A small CTC audio transcriber, trained from scratch.
Model: 11.6M parameters, norm layernorm, moe soft, num experts 8, width 256.
Training: soap at rate 0.0034, 8100 steps, batches of 256.
Data: trained on read English sentences (LibriTTS-R), 132.7 epochs.
Rows from block 13 of a small CTC audio transcriber, named by matrix and row number. Rows with one number within an expert belong to one neuron, the router's apart. Each number is 500 + 40 x the weight over its row's rms, rounded and kept within 0 to 999. All counts start at 0. Numbers have three digits each.
Before each expert's rows are labels from the 100 clips, of 14848, where the router gives the expert most weight on average: "top examples" is what is common among them. Only what is clearly more common there than usual is listed. The data: read English sentences (LibriTTS-R). In brackets: how many of the 100, against the usual share in percent.
# router: slot weights (model.blocks.13.mlp.router.weight, 8x256, trained with AdamW), inputs 0-127
# up: expert up (model.blocks.13.mlp.up, 8x256x256), inputs 0-127
# down: expert down (model.blocks.13.mlp.down, 8x256x256, transposed), outputs 0-127

# expert 1
top examples: the word "you" (33 vs 14.5); the word "know" (26 vs 2.4); the word "but" (26 vs 9.1); the word "not" (26 vs 9.2)
router.1:510504522489482453485496550492489447507507495380519492446519504477433531577451533550432525525565605440448522547522494493468556500566482546565435470526483481469567508473476487501517427459409466461525543468573511566525428562446506460465549511519441500473481563522560472511492446510562499529497476521515475508467519443562404481562456564440482519462459510468504516441508552440479509561510
up.0:540481534451569500482570474503556493563460512523479539523525438529503466516596581520541512493460451468511430541440456554497454484539508563518446494538504529563464559434518477561470480519466519519592498519549503522507496524500495490494480511541492537458522465469487535374507500524491533454508508467465534496559428389480522549504553521488523496503539421557566463514484451476481496421527
down.0:511544538538508468479454551522512541551461489482423489548505433545480537482460514540458539492482457509545433543524504530457528496475506499477492474443432497493446524515463427483574480534516469520567551495436489548493515513471449469553485571489517501483522558434530497568518461501517531424594525491414575561468485448537514515552435558502513437505547512534575510453503508508486569515505
up.1:455476475547551498523520514571467478527499548498504498456564449548557517499506483428502463496514499452559566483517469460576549555469426560571497543521527513546568528522578522557495547508515488498487421523503507441526481494458399497439469505527552577519467556496459477534478500525529499555486488494492494550493478551520542506475489509499469558446481488435499489510539522476474459438503
down.1:468462416511531532469482583466542466481526582479473529424564583484452466576530477501507587507473509550536462484513478468446526487457454460429507500476455571505483659482498464419552510510438495513439487550443491549447466546483519486554417492500497481526459525493410508543478481458568508537504539513497517513460481503514599464498522486459515431546443507551509510483464496489562582591457
up.2:507457552537478489502423512490508442481541500458429516490559580457531591496445425561527541480461464467558548562516458615555477530447507469484474532481564532524513534428500532410455519500552495468504510508506502510494515435539546589445470502468498579510424469548482513399441523437520476536509480448517490465493439582470518464526558490542545449452501527569510446498472481461545511428509
down.2:549540493470528491502552494413542564550593471467491497502483579455509521434481473503486489531432528436508442554530551557458469483527550488520480557527513519491442569501516549554445489491461488493463496521498530489525571517552502498556479559526498487390488465545490508519526498503521536498513548527535577473546480502472469473502539488468424557481538550521498487406507542536448502469547
up.3:417512515600490584526437459423494459467479520548436514526517473436498537451580462442550439512498518493510450472502468524509517395533449492519444572474492540494471522428494526538483474587487515505525549459518508599552487535504460512506499487481546466529475521477502503552449488522471450502555479536495470565538545504471508494495571483469457532523535552499477509479523568525508485489478
down.3:554523428510496451520328505553525494482480507451560557520525559529520514596510427479518478536515464450525561501464441485568439455520524523495512528544490468489477567495516562480588525540546492466498496561533477505483447445501508475518560495457451522484486532504558499514548454491523454524415488450496595500497479486467551550565480511486524478442482505518513497539466443479512513476472
up.4:550535536453493533490534520441475524536516451487524543449540500458465462509496460478481513550595523430553505421576517442524481560503463514514463427519531507481509561515499568489503483492569482455484402484454526432587505460490455505451476478500465539486530475583532458477466526557428519416531514487441557488490493500534566469503479533449559510436539470545533542533516533507529486557552
down.4:536506529497481509493538542531473484546527477476518473520607499533520469551540431569570558526630551546579476457515479508532515536495511472492492497534500441512589495538479481495521527472490582548499534550467467491457528563440482472532449533455540428515571475503478537535437455503465481521467513522422519574496542478466508424474464549524474497489496465500435488533501479572514463530561
up.5:521477496556532507478473493500538516570487538431507530555498476527489438509437548504471563471531473501480546483543472548543433470460459438516537493503466530445498502508502482612454521544453572501493494538510479446554490509526491529470509523444496480407531544538567486446500521487464516545514461517500523508630476423475517486405480509535509581508457487564478505512526415486493473527533
down.5:506488454459456524449522552593469478503474510543471483458532507477527490513531552430544437480394497488491518472461575527486414513481404552491504501488470545466493523501478460504516472418504507501535406559545490510488538480484540528435500455484506575479579550505495486548472558498474564512561464491472515562446507441520555512473568461493531519484474509475487439502507504526548565487500
up.6:579474485474493542512510600420456487487492469476512454462549536451476476526452524529463491505436561480548555537458511445495425559472482476507545446464483543470523540503523524456446537419475465468539533472416516464481506429443535535498559486437465491455493401573411577492492476516463524501462536477594522511469466482449534493430500525550517445501469470577526456511429492457475486506520
down.6:517502472500494503479570508467547503546539495478507482513513495487491440472504453521494568542475498427491520464446522500521518477491440516512529462485502456456552499548415573463447539540459494556498528498459526500570505453464548448432583492493490476455477551431514491533453443497483492479489514499561487447527529511448484487474503553420560535468521553562502514483522463491464509430561

# expert 3
top examples: the word "you" (36 vs 14.5); the word "me" (29 vs 6.3); the word "said" (25 vs 10)
router.3:490500517506530513480433517519491473523511508393539471470463543486479551571405424604458461523559539512427571505430574485537518553511448547453488527504482412464487504476572521484553517533488518527541395405590464460533426504451461497437528507488468545444471513466544510453384484501391533466462540453474561521486523467529529493480517495473454510485538439497441528445468502508515527511602
up.0:484515550518497401444477488593475445535490511531491474611458525523496527487510510468477482505493471502471504482499423488491498487585495460576486411501506528462490483525480511441559529508555516487478520564494546499553546478573547522544541508451458517496501557448478506563486579468494500533530536416557461517484478540516478549510461503477520534494528499551524473506461520514525468502512
down.0:459511554610557369377507522492450534505534461456478551498556475455545437516445536465504518506468503539411539495543494511538487538520590505489469500508511502505454495470500497499590545497485529521572482514500502542439523422550567524574461532495482474481505571480543518594541476471483539442510498512454479488504490545501505515510502513515580467481493529459512553489593486515501461489544
up.1:549443446561562492497508467525513529448455498466503538522495524499517507561496515519474513541493529444460493503434517497506500463562459444487549542532506498579539507497432464490494438529512515529475527524538506451467459496444499460527484560483501441506485504487503539509500471427480503477540484463438514487534503561419540451539493410514530458459541491445603547528526495560477494538469
down.1:531480527458535396501494536620518517492583434561457540469448520508499463478485465528483524482526443558460461449449485492562450540478556524474537485483494578492503537401527498540468481566537499493439438487533521545518453478468461441518483561479503524500496450455496453474492517524530559435484487484526550529481520480481473554432513536511500495578488476526523521484452523489493481547508
up.2:475532486578539517501498538570525494535475533514529519483494466521501527465527487488512437430483585448526510460550484578476484495514491573537534477551500478532506442461488475554493448555504544448478550563509550452414506514494540459575471436498512449445448448435503517633477555586546456535496456492532514522535443462472441441501529521526544440534521490446603478450498507475471516551500
down.2:545593441476482483538515500476402561503504498496541569461502484510578478440555549496502476465378450524494517479501488492482497474484539429544493528529513531541464456483494506462435520519512538471490406471450501459503506473542491472488448586462506537557484496493453429466457504373504492538459447500531519547523494523473528424517484478553533568504533512464548515498496524444535463514518
up.3:533512500512496490524561470451508556443484526479448506459517563514497471513589440516497484495464544478467496521428419529480499513476478507562485502455519537508565517501457520526523496476455548588488594463422547468371513494528526541522526478541553498497521512439516453525464512554430442518530513490479475510436459570437487501496463498512524539533448447372414458462427499515527506517526
down.3:470510487564490514536507529455528501556477483515484546513573460479490488550474439467576512474496422498544387495580528561460493501497530455448559474501536441544447525485450473488509458495518468540518493489509485450520428452514570502476454466517475552456445534434527551467472533384493445472455520510576482547450487542537540518524464547486495481501481547499465433474428503452465455500547
up.4:492512466510493494468483486502506476528584480538529491479584467432481469503475508545470461542512523529460455481545486436535628489471510596514547474484446542457530516481478493501564437524520478548508479495551465467580535490509494488460472435454510485503549508525486513491571499530477519500478506439449490480501459533406605557577465465393542501429521500526450468459510488522427487531576
down.4:511523495539485493502480492500538531421478423500512544549514495469490473443476534545486530419488486514455565463494531496515497468412610511439461540558511475486477433533436519549537529382531490531489524487472510551508461482554533528488502480504544503544509532558502513451549489588508497519483532498464489506578457504491519505513504468523473439570482557521497549411481497489459516581489
up.5:508496503481502494468461507533467458495465483534565494480457492425507439480515501520508468551532540526500398539522539478475487496561524490475476563512513483496513520475439440505417461470506507489544468521471495473539467591518492535511415546478523492519572448501490483519448508504520493502465540526461468533507483515539440494490460472447552489549563531575506485506481463474534496547522
down.5:489446491520532543495478460469457499493505532511534472493441486498525475574379448497471527493516560490477514563535545459459447546539458538546583435479530447495460550481508468490476512482618493511561507519486500485483523517525513499547467537578473532498486559482502511468480478377460469458561550498505476449503547480507463485494514504525542478552539449466447469470492466564507465480441
up.6:395521490481523488488464565458503532618523500466564572559534518574540547455520550491437481485511496472538423585525469474454490472513513482576469456461473481533545430518443540551477475491435507447515549518518502450566522579515449486459462602517517532446480511502457468504490494499498451489522414502474500500445435411494457502495367574542496505492516502450483548471522406529439539511503
down.6:528509494465529509511511473515448456498499611476465541507495512553532465461512499444458515459467503493499527507610519544530452539450499549485435492576448491508498454572521483503469569464477488592528579512477430434520507489459538516472476540534501432432490498452453460560534542486527534574500525522465516483489511563477550474561523519543532529451509520528545481477472544493585496544509

# expert 5
top examples: the word "of" (55 vs 24.5)
router.5:517514481515492506471568485543482420478579508456507451428547535541499518477521597473409540508480602437473513517512468443533523586477522518523478531485547530514538527498440517449507488501469461464502524466496542579431528532489496520488558502453532484491529501496512467434459463511607538483492459493499433510466472522495552547562492543495468435488526505486552475468543522466522482548469
up.0:509432421601463459426549474448516512464430519438576495547530529463502485416480480472463541519465525457502502481518510539484524504550538471506478575488462492481485486584543538424542506511385501447517435518481540496435453455496461481540490515502504464580458465545550447530460499474520491548512476533506481462509481494459483498520518515500489548455486570477477557479492550541533517499450
down.0:493444524482451519421471461484533461488437457514507510492441514526521463546481344529492477547446579591428527474465469447504537499516527530483520574485537445475491503427534467477463544509473498536494584478488545537516455558513508517455483443447521539449501452389489480480497509528526550532477506483425473476532475564426476562460499544501499493513526501484445460452478464513507557569501
up.1:426490467507513518548489481480461473489479494520481515549560457528455457504480526508533524496558464553501483508488443478456482491443495540553529505460432478521532513444489538494585490538459530487451503545520458481549441423525508469433494504537525478523499517451454541449487540505534510476513483482520488447514524493529432456523476611473521429594562457527430507506546550434498484469482
down.1:538477502527568555450424538552535478492536542516475530548486499450434419510528536506450465427521467520483499452452482506518515533508531510460485564491510553562508524485423504437524493450487486561492537600522454585454498526569497542467471528512562518395410529537455521503487470505543425484481456465513482444545523449418550530573438518529438565564544462555492489419509556516527558512494
up.2:557499525525504528524489547524546530450510458487532476520482505460512468471508436474494477488545512515454531449495531485532524538546533522479480521488519516503513469525514565525489538492473502463463486481528518403514483535446491557508490502589556482514488451507508443520474561481480518532515522521493550557520495554543447507536408531534455470501449550482454460479451497533402485504458
down.2:476415510495478454535476465516519533493506479491467515496502522554488513502458565534482475585428474465429436537544546480515407528493488517486521483435504487498549497517486554467499516474474512476523478512552473493432495536483477558526468541555467424488580518455572462465544471463509494460576524451538490525512446485523479469525479496455547458482544476517451503493467467513500502565437
up.3:562527479508482614469477452532495506483494502493484530534525471521543431509534570486530547553417452483469503534443490504497519537548564459542529524474460494518455476476460473458499473521494491539465500449523517502444465465511491424438473541442506450495441535533527501469520469511506493464536498501501465518567467526484337472517510525471456529555532496482575523467525549480502479487469
down.3:503559508484442608507425496462517505483459528570478500496560499491455522503444490546490551563441481488470517460507518474504454511508500489483523480508532572529515573574500554460499434494513536547462589434560552498507502492508544455523517464498485498476479443490441448495463505508529520474414538490534589516519436563508418470490483534518534448545445470475457473490434635529444491507463
up.4:546465536568565492470471541530447474477550355480538484512483539424501480528475508431548500477569488520539496437551445522506475484572476548528501455501473507543470518562445524497462478573482497498538455520448537607494496485531456511506502427451484481519463517488520518537543456570555522494467481456499446513545403367595566534466510377469528474492497473461536473480482465501438467545464
down.4:450480484494541469491499485522433553481481469467502516505502479523577503447505492495453529515526446492516464507506480455563483486484455509485503381535513423402479496535481452455570519568468511451559417546518519501495484476496439458460486358432520527513500522453528505563473461473579495503561462420576466540544541420453502491454505501524500525494551533475442492456504521465501538527445
up.5:451454536484443494524496403466474494521479591500504446452589536454492482510415510484484489529473506488511472509500513458540450578534510498459492490553455474475463436504511514496468553486529542529476483457576515527578481456519519551439510620519474499527547552568573506561442501520568482474474448525513507500480519445453466481549536509492462460490517518437527522492490514479472547572526
down.5:493621486542507553485464509566465577453526487384505505557478521511510468437485471501541512519452401466469484542470546523436510503510555539523421502503468549509453446468517557497463526503527510438492511562393527480492493469491498473530507593558454454518472475400485542451499462460457478522505402517415436516521575453510557488519547523480475413443455552531476479489505511563491475518522
up.6:505474506519524515505520551496467530480477511509463527459513535594437430506509460480487467461456514516521525479434433556528561469497456467590494470502509558467512519542583494500579488528442457555460467432473514459508434473508446493465513453545490439517446490494400498479522497557474462506540462525501569502492525456503568500478535568429509458469513511530567578450561540480481484475492
down.6:478464444451497470472427516502493459492546490519514486549442567551567540490588582487438537503467427527483512475477487450433517501509467499449526520484452414481497433517478525532485448475558489480487508489547439548450483500567497548518481425554572540509469542487422610511513476406508541496496441491479491403461479483513475561507540540511516501523547534467498499494467442489463503458498