Weights of a small CTC audio transcriber: num experts 8, 132.7 epochs.
Rows from block 4 of a small CTC audio transcriber, named by matrix and row number. Rows with one number belong to one neuron. Each number is 200 + 30 x the weight over its row's rms, rounded and kept within 0 to 999. All counts start at 0.
After each neuron's rows are labels from the 100 clips, of 14848, where the neuron reaches its highest value: "strongest on" is what is common among them. Only what is clearly more common there than usual is listed. The data: read English sentences (LibriTTS-R). In brackets: how many of the 100.
# fc1: MLP up (model.blocks.4.mlp.fc1.weight, 768x256), inputs 172-255
# fc2: MLP down (model.blocks.4.mlp.fc2.weight, 256x768, transposed), outputs 172-255

fc1.43,182,213,204,173,227,172,169,191,162,162,195,232,204,182,238,147,170,248,185,183,197,159,253,218,232,193,194,169,124,251,210,196,287,197,211,118,168,166,187,213,254,245,148,221,205,181,115,205,200,149,257,189,207,163,226,203,186,244,245,155,236,241,180,219,193,226,203,204,177,204,200,194,219,160,186,218,164,232,208,255,215,207,208,182
fc2.43,174,259,239,225,210,246,243,250,161,251,212,226,179,247,167,181,202,149,207,243,176,168,234,237,242,184,211,222,269,239,248,161,189,188,203,133,187,198,188,201,249,220,196,235,181,241,190,146,165,217,174,192,173,173,217,167,244,201,200,233,211,202,237,183,219,219,212,193,285,166,223,229,198,196,185,188,220,222,212,202,211,218,201,163
strongest on: voice: female (79)

fc1.438,223,183,240,164,193,172,147,168,221,176,205,200,239,204,193,162,201,174,210,239,189,239,191,203,181,222,194,177,249,188,211,203,141,211,227,194,200,237,175,262,213,224,145,151,217,184,149,207,228,187,209,214,180,146,134,150,178,194,188,216,166,229,188,201,238,193,209,170,152,234,226,207,251,163,179,205,192,143,211,165,209,192,169,201
fc2.438,183,205,219,186,208,184,201,180,231,171,193,173,202,232,188,266,205,224,164,141,214,129,205,210,205,216,199,203,228,106,181,203,149,211,252,198,227,254,209,263,239,183,134,217,186,218,149,217,153,214,199,187,188,200,216,200,165,194,244,179,217,198,206,170,225,164,197,217,222,174,185,162,215,170,163,200,235,209,185,201,136,181,194,184
strongest on: the word "his" (27)

fc1.665,221,161,195,228,159,212,179,217,177,198,187,263,204,230,261,249,193,179,199,222,216,235,191,151,206,168,155,161,133,182,168,199,181,223,212,199,168,176,191,197,165,196,193,209,181,159,174,170,181,179,248,208,182,216,202,237,182,198,213,175,216,121,240,196,238,223,188,217,183,204,117,190,230,137,203,223,237,192,241,185,236,241,190,198
fc2.665,190,212,177,187,153,175,184,170,193,222,245,217,175,222,209,213,183,177,210,174,226,183,223,150,183,190,224,181,182,224,218,144,140,262,214,206,196,157,197,248,214,165,245,219,226,150,172,219,153,231,276,194,225,232,162,171,204,180,212,244,223,182,153,229,203,231,215,193,190,251,183,213,160,211,200,226,242,170,192,182,142,207,181,206
strongest on: the word "was" (38)

fc1.1,230,249,249,182,229,124,145,194,173,189,212,166,163,197,225,226,250,171,212,247,222,214,188,226,247,217,195,191,224,197,194,243,237,218,226,183,174,187,172,203,191,197,182,214,188,229,194,197,150,199,180,150,189,221,223,204,183,208,177,144,150,169,212,227,159,172,192,183,182,200,235,205,179,195,180,222,229,221,144,203,253,280,228,134
fc2.1,210,224,151,211,175,150,207,183,209,199,199,186,209,169,192,157,220,253,157,149,201,200,162,226,175,198,238,217,247,214,175,179,234,273,191,204,223,206,159,176,184,196,190,221,177,212,244,203,205,196,179,131,195,190,216,213,151,134,181,201,211,234,235,157,209,249,248,188,188,192,218,224,216,191,189,203,185,214,176,182,152,246,191,185
strongest on: voice: male (97)

fc1.540,227,212,174,149,210,248,155,167,247,218,181,145,168,240,237,222,211,226,189,233,176,217,198,210,166,209,161,252,220,155,212,192,197,188,183,175,177,217,249,240,204,168,167,196,234,198,161,183,209,191,203,171,160,244,184,206,197,161,190,169,231,186,221,155,246,150,194,208,197,201,165,190,200,162,180,160,273,260,203,224,192,264,194,211
fc2.540,167,230,272,208,226,224,209,194,202,172,187,233,202,196,192,213,175,165,203,176,213,208,197,160,203,218,196,170,175,129,221,183,203,154,187,143,167,188,237,201,179,207,197,174,187,245,195,165,190,187,249,217,198,191,190,224,216,217,200,274,214,226,148,264,200,194,209,195,209,262,203,229,153,144,168,167,174,188,210,244,208,232,231,202
strongest on: voice: female (98)

fc1.141,250,214,142,244,229,145,158,240,189,180,214,184,229,198,197,211,181,171,250,209,181,204,150,187,138,174,153,182,190,163,234,267,188,147,215,171,244,209,181,182,194,172,179,206,205,207,168,212,155,162,209,210,205,243,178,194,198,198,204,186,148,216,211,195,191,154,179,227,199,219,199,209,184,171,177,206,237,205,193,232,243,264,195,201
fc2.141,168,216,171,160,209,232,238,169,173,206,148,186,207,188,249,200,237,260,152,197,161,195,149,200,183,246,207,197,232,200,149,227,255,202,156,241,218,243,243,222,172,187,182,234,233,221,236,200,180,215,232,205,161,154,202,175,183,132,196,156,185,157,205,187,257,185,198,196,193,192,222,234,197,205,177,240,209,175,188,195,160,214,195,167
strongest on: the word "his" (27)

fc1.542,226,179,123,212,187,273,172,219,172,203,198,209,171,229,213,219,169,158,218,193,231,196,213,233,218,135,198,158,184,154,178,176,146,140,195,199,203,143,227,163,202,222,274,183,214,193,237,199,216,151,202,216,196,121,137,206,195,228,237,204,182,200,168,225,218,173,178,195,193,252,282,179,139,211,212,280,146,203,199,231,223,197,196,181
fc2.542,180,250,179,164,190,247,206,234,216,203,195,204,213,198,233,209,182,188,207,130,222,213,152,217,228,187,133,197,223,189,247,172,198,222,179,195,237,196,184,234,251,200,214,184,165,158,201,270,212,205,201,222,171,215,201,260,170,207,211,199,198,196,188,249,201,219,205,192,188,169,222,198,197,188,177,195,188,167,212,179,223,235,176,154
strongest on: the word "her" (33)

fc1.431,279,190,198,224,212,201,169,201,237,182,196,198,215,148,165,253,218,203,252,248,138,253,257,195,157,173,144,131,186,191,176,221,205,218,239,143,208,217,216,191,202,188,219,149,257,167,219,215,222,180,243,211,209,185,193,234,239,260,219,228,167,157,195,198,196,189,190,193,230,203,242,224,221,226,256,204,169,200,236,211,238,223,156,216
fc2.431,199,198,237,189,183,221,259,239,169,222,192,231,134,168,204,181,223,175,169,244,249,217,243,204,146,176,197,203,174,223,168,226,210,180,177,184,205,121,232,252,208,215,224,216,154,182,202,208,156,187,194,200,172,206,181,131,214,157,138,147,226,225,164,236,204,195,228,201,189,210,192,179,187,192,201,202,182,193,236,206,240,182,198,177
strongest on: the word "his" (30)

fc1.702,192,147,205,176,143,197,231,178,218,165,220,222,204,178,205,127,197,188,185,203,219,203,205,194,225,230,208,206,136,154,142,225,182,221,144,199,168,209,178,159,237,181,226,171,220,160,162,157,158,184,222,162,196,174,177,230,186,185,209,216,200,180,154,238,195,199,234,163,150,224,236,215,173,178,235,256,186,137,203,251,188,205,237,224
fc2.702,220,256,145,178,209,238,179,184,159,197,214,214,186,176,121,158,172,227,179,174,208,191,241,237,234,191,180,162,212,198,187,195,173,203,219,226,199,164,200,233,172,176,209,205,168,247,205,235,228,214,189,213,192,153,207,214,183,219,196,177,215,222,151,211,172,187,236,160,159,257,177,183,215,196,206,204,199,201,137,230,190,182,187,263
strongest on: the word "i" (55)

fc1.171,241,183,284,128,217,223,206,196,211,191,193,186,185,199,180,220,225,198,207,218,205,241,108,197,234,271,177,228,225,183,218,170,159,147,195,184,142,176,157,240,197,180,189,174,154,175,175,243,236,140,147,216,244,218,189,181,184,151,194,222,220,179,198,231,208,207,188,202,188,198,135,220,196,238,178,209,211,147,283,211,227,198,246,222
fc2.171,116,227,191,147,145,190,221,164,208,172,237,184,213,211,211,221,180,183,209,165,264,259,182,135,179,204,222,198,200,225,237,246,167,191,173,207,171,153,219,237,229,221,190,218,229,160,233,243,200,279,188,183,155,252,176,158,215,180,151,209,212,151,225,190,149,251,208,189,223,217,251,173,250,242,186,245,181,247,207,214,197,183,200,203
strongest on: the word "was" (71)

fc1.556,182,188,222,232,158,196,148,211,144,216,195,195,219,255,145,215,247,179,212,262,198,226,218,210,215,87,196,213,144,200,217,167,217,294,176,238,135,199,212,206,194,205,176,197,173,212,148,211,152,182,229,213,201,201,217,230,165,231,145,189,208,228,233,197,184,224,245,235,174,198,214,222,156,250,201,211,159,191,232,199,237,185,197,203
fc2.556,219,191,158,205,229,160,177,246,192,171,231,171,186,207,172,222,152,253,206,209,196,232,217,248,161,187,199,183,216,248,123,213,177,262,243,174,187,226,216,238,248,196,250,229,195,218,180,181,214,223,181,179,164,225,195,172,169,184,207,174,210,180,211,246,218,247,200,216,202,185,234,177,264,206,244,194,202,192,183,213,211,125,196,185
strongest on: voice: male (90)

fc1.427,136,236,129,247,217,226,178,189,260,197,200,188,203,129,248,213,206,190,183,235,197,203,96,212,167,189,161,228,201,200,168,232,230,149,219,217,282,200,187,225,178,201,221,157,162,180,152,225,188,158,165,236,187,205,205,220,229,152,179,201,181,211,235,199,195,223,228,189,242,216,148,218,242,211,190,176,270,191,183,192,231,196,178,216
fc2.427,225,207,168,209,199,171,213,198,186,204,189,207,225,204,175,200,205,238,257,182,199,209,225,212,200,190,189,128,206,152,167,179,230,198,163,222,186,166,215,204,178,229,221,207,191,251,178,198,208,267,269,211,200,260,189,151,189,179,192,162,206,207,210,168,205,189,185,226,170,157,165,241,299,247,145,213,189,151,156,233,157,188,246,145
strongest on: the word "i" (43)

fc1.696,189,206,177,197,255,227,203,218,174,242,222,178,176,187,232,242,163,184,142,209,156,177,181,170,177,147,160,265,177,190,190,223,215,209,182,134,231,206,170,208,179,238,166,209,186,211,185,228,203,163,194,176,170,266,230,258,241,212,189,161,167,222,199,167,181,166,218,171,230,163,205,231,163,228,199,228,158,145,281,198,205,135,142,163
fc2.696,232,228,182,218,172,157,223,245,215,260,261,183,174,208,216,219,220,218,230,179,230,199,219,230,190,177,182,232,180,241,212,163,225,197,179,180,260,168,170,202,195,178,229,169,188,184,229,196,235,196,255,178,210,189,219,187,255,222,202,234,202,165,127,175,199,147,193,177,192,203,250,198,193,234,185,186,247,247,195,223,205,127,180,201
strongest on: the word "was" (37)

fc1.373,203,201,250,193,156,178,233,227,193,186,196,135,139,178,246,182,208,177,214,175,224,201,152,218,129,214,240,208,146,189,170,211,217,196,219,229,137,213,165,201,198,207,220,190,151,193,200,170,226,190,180,192,216,227,176,208,201,229,243,206,180,166,192,166,270,218,197,239,215,242,191,157,193,214,238,150,191,198,230,150,232,166,145,245
fc2.373,168,178,192,173,249,202,182,188,163,150,183,196,263,157,192,219,179,218,193,175,204,198,147,193,179,237,247,171,221,188,215,217,200,210,187,243,185,219,235,131,188,226,155,173,182,204,217,229,199,201,237,183,194,261,154,216,174,216,154,227,163,199,186,217,201,223,244,221,226,178,215,226,184,236,236,165,130,193,189,209,180,171,173,239
strongest on: the word "was" (37)

fc1.275,222,235,241,202,238,125,226,123,248,170,182,175,226,218,165,151,224,200,111,177,202,160,134,237,143,170,221,216,210,243,210,183,172,170,243,232,225,187,211,205,186,242,168,211,209,220,242,154,217,198,237,179,201,207,214,211,174,191,226,207,203,146,151,199,236,180,160,248,197,190,189,175,242,176,193,215,201,201,168,271,211,193,204,231
fc2.275,155,189,216,215,155,181,144,218,215,205,227,222,258,201,177,183,200,255,226,219,221,225,161,255,247,209,190,189,185,208,171,208,193,234,207,216,219,195,220,219,158,205,164,190,234,226,165,194,196,223,238,219,204,192,180,148,180,192,169,208,190,214,238,220,192,143,157,226,203,234,213,215,266,187,215,246,153,156,176,253,226,212,208,222
strongest on: the word "i" (42)

fc1.90,171,223,212,189,136,239,232,178,223,183,239,193,205,168,115,220,166,221,251,175,215,212,183,150,200,173,173,205,198,208,199,183,216,227,190,251,235,218,242,191,149,174,177,255,174,179,156,176,271,240,181,206,170,250,121,186,187,210,234,198,153,181,217,223,205,213,199,147,219,212,146,197,221,195,143,196,262,216,225,233,160,180,172,127
fc2.90,150,180,197,196,174,211,154,229,250,134,224,193,156,175,186,246,176,121,150,196,254,190,195,131,202,177,172,191,215,201,175,121,184,178,243,257,237,231,202,193,147,161,207,207,247,212,242,187,180,182,167,219,190,191,197,210,168,203,208,165,268,197,140,193,217,233,184,171,240,234,207,196,184,152,190,216,187,190,216,192,205,191,160,168
strongest on: the word "was" (48)

fc1.248,269,201,229,234,175,192,224,177,163,193,261,223,207,167,197,121,213,186,164,173,176,223,235,202,234,195,143,229,199,193,173,186,210,216,162,195,137,192,209,193,231,232,230,188,181,201,216,163,177,157,228,183,208,180,190,228,213,215,175,182,200,210,158,210,275,228,181,218,191,189,176,205,177,157,217,211,168,163,196,248,235,202,191,195
fc2.248,215,191,140,165,204,210,213,222,211,154,194,209,185,188,151,192,193,207,191,170,196,201,197,241,197,181,215,168,221,188,199,248,234,217,223,160,171,189,197,198,223,187,222,186,219,222,216,211,145,191,216,173,184,187,191,233,177,217,162,192,166,237,196,182,188,222,233,209,212,225,152,188,254,186,176,207,177,206,196,253,185,268,162,207
strongest on: the word "i" (54)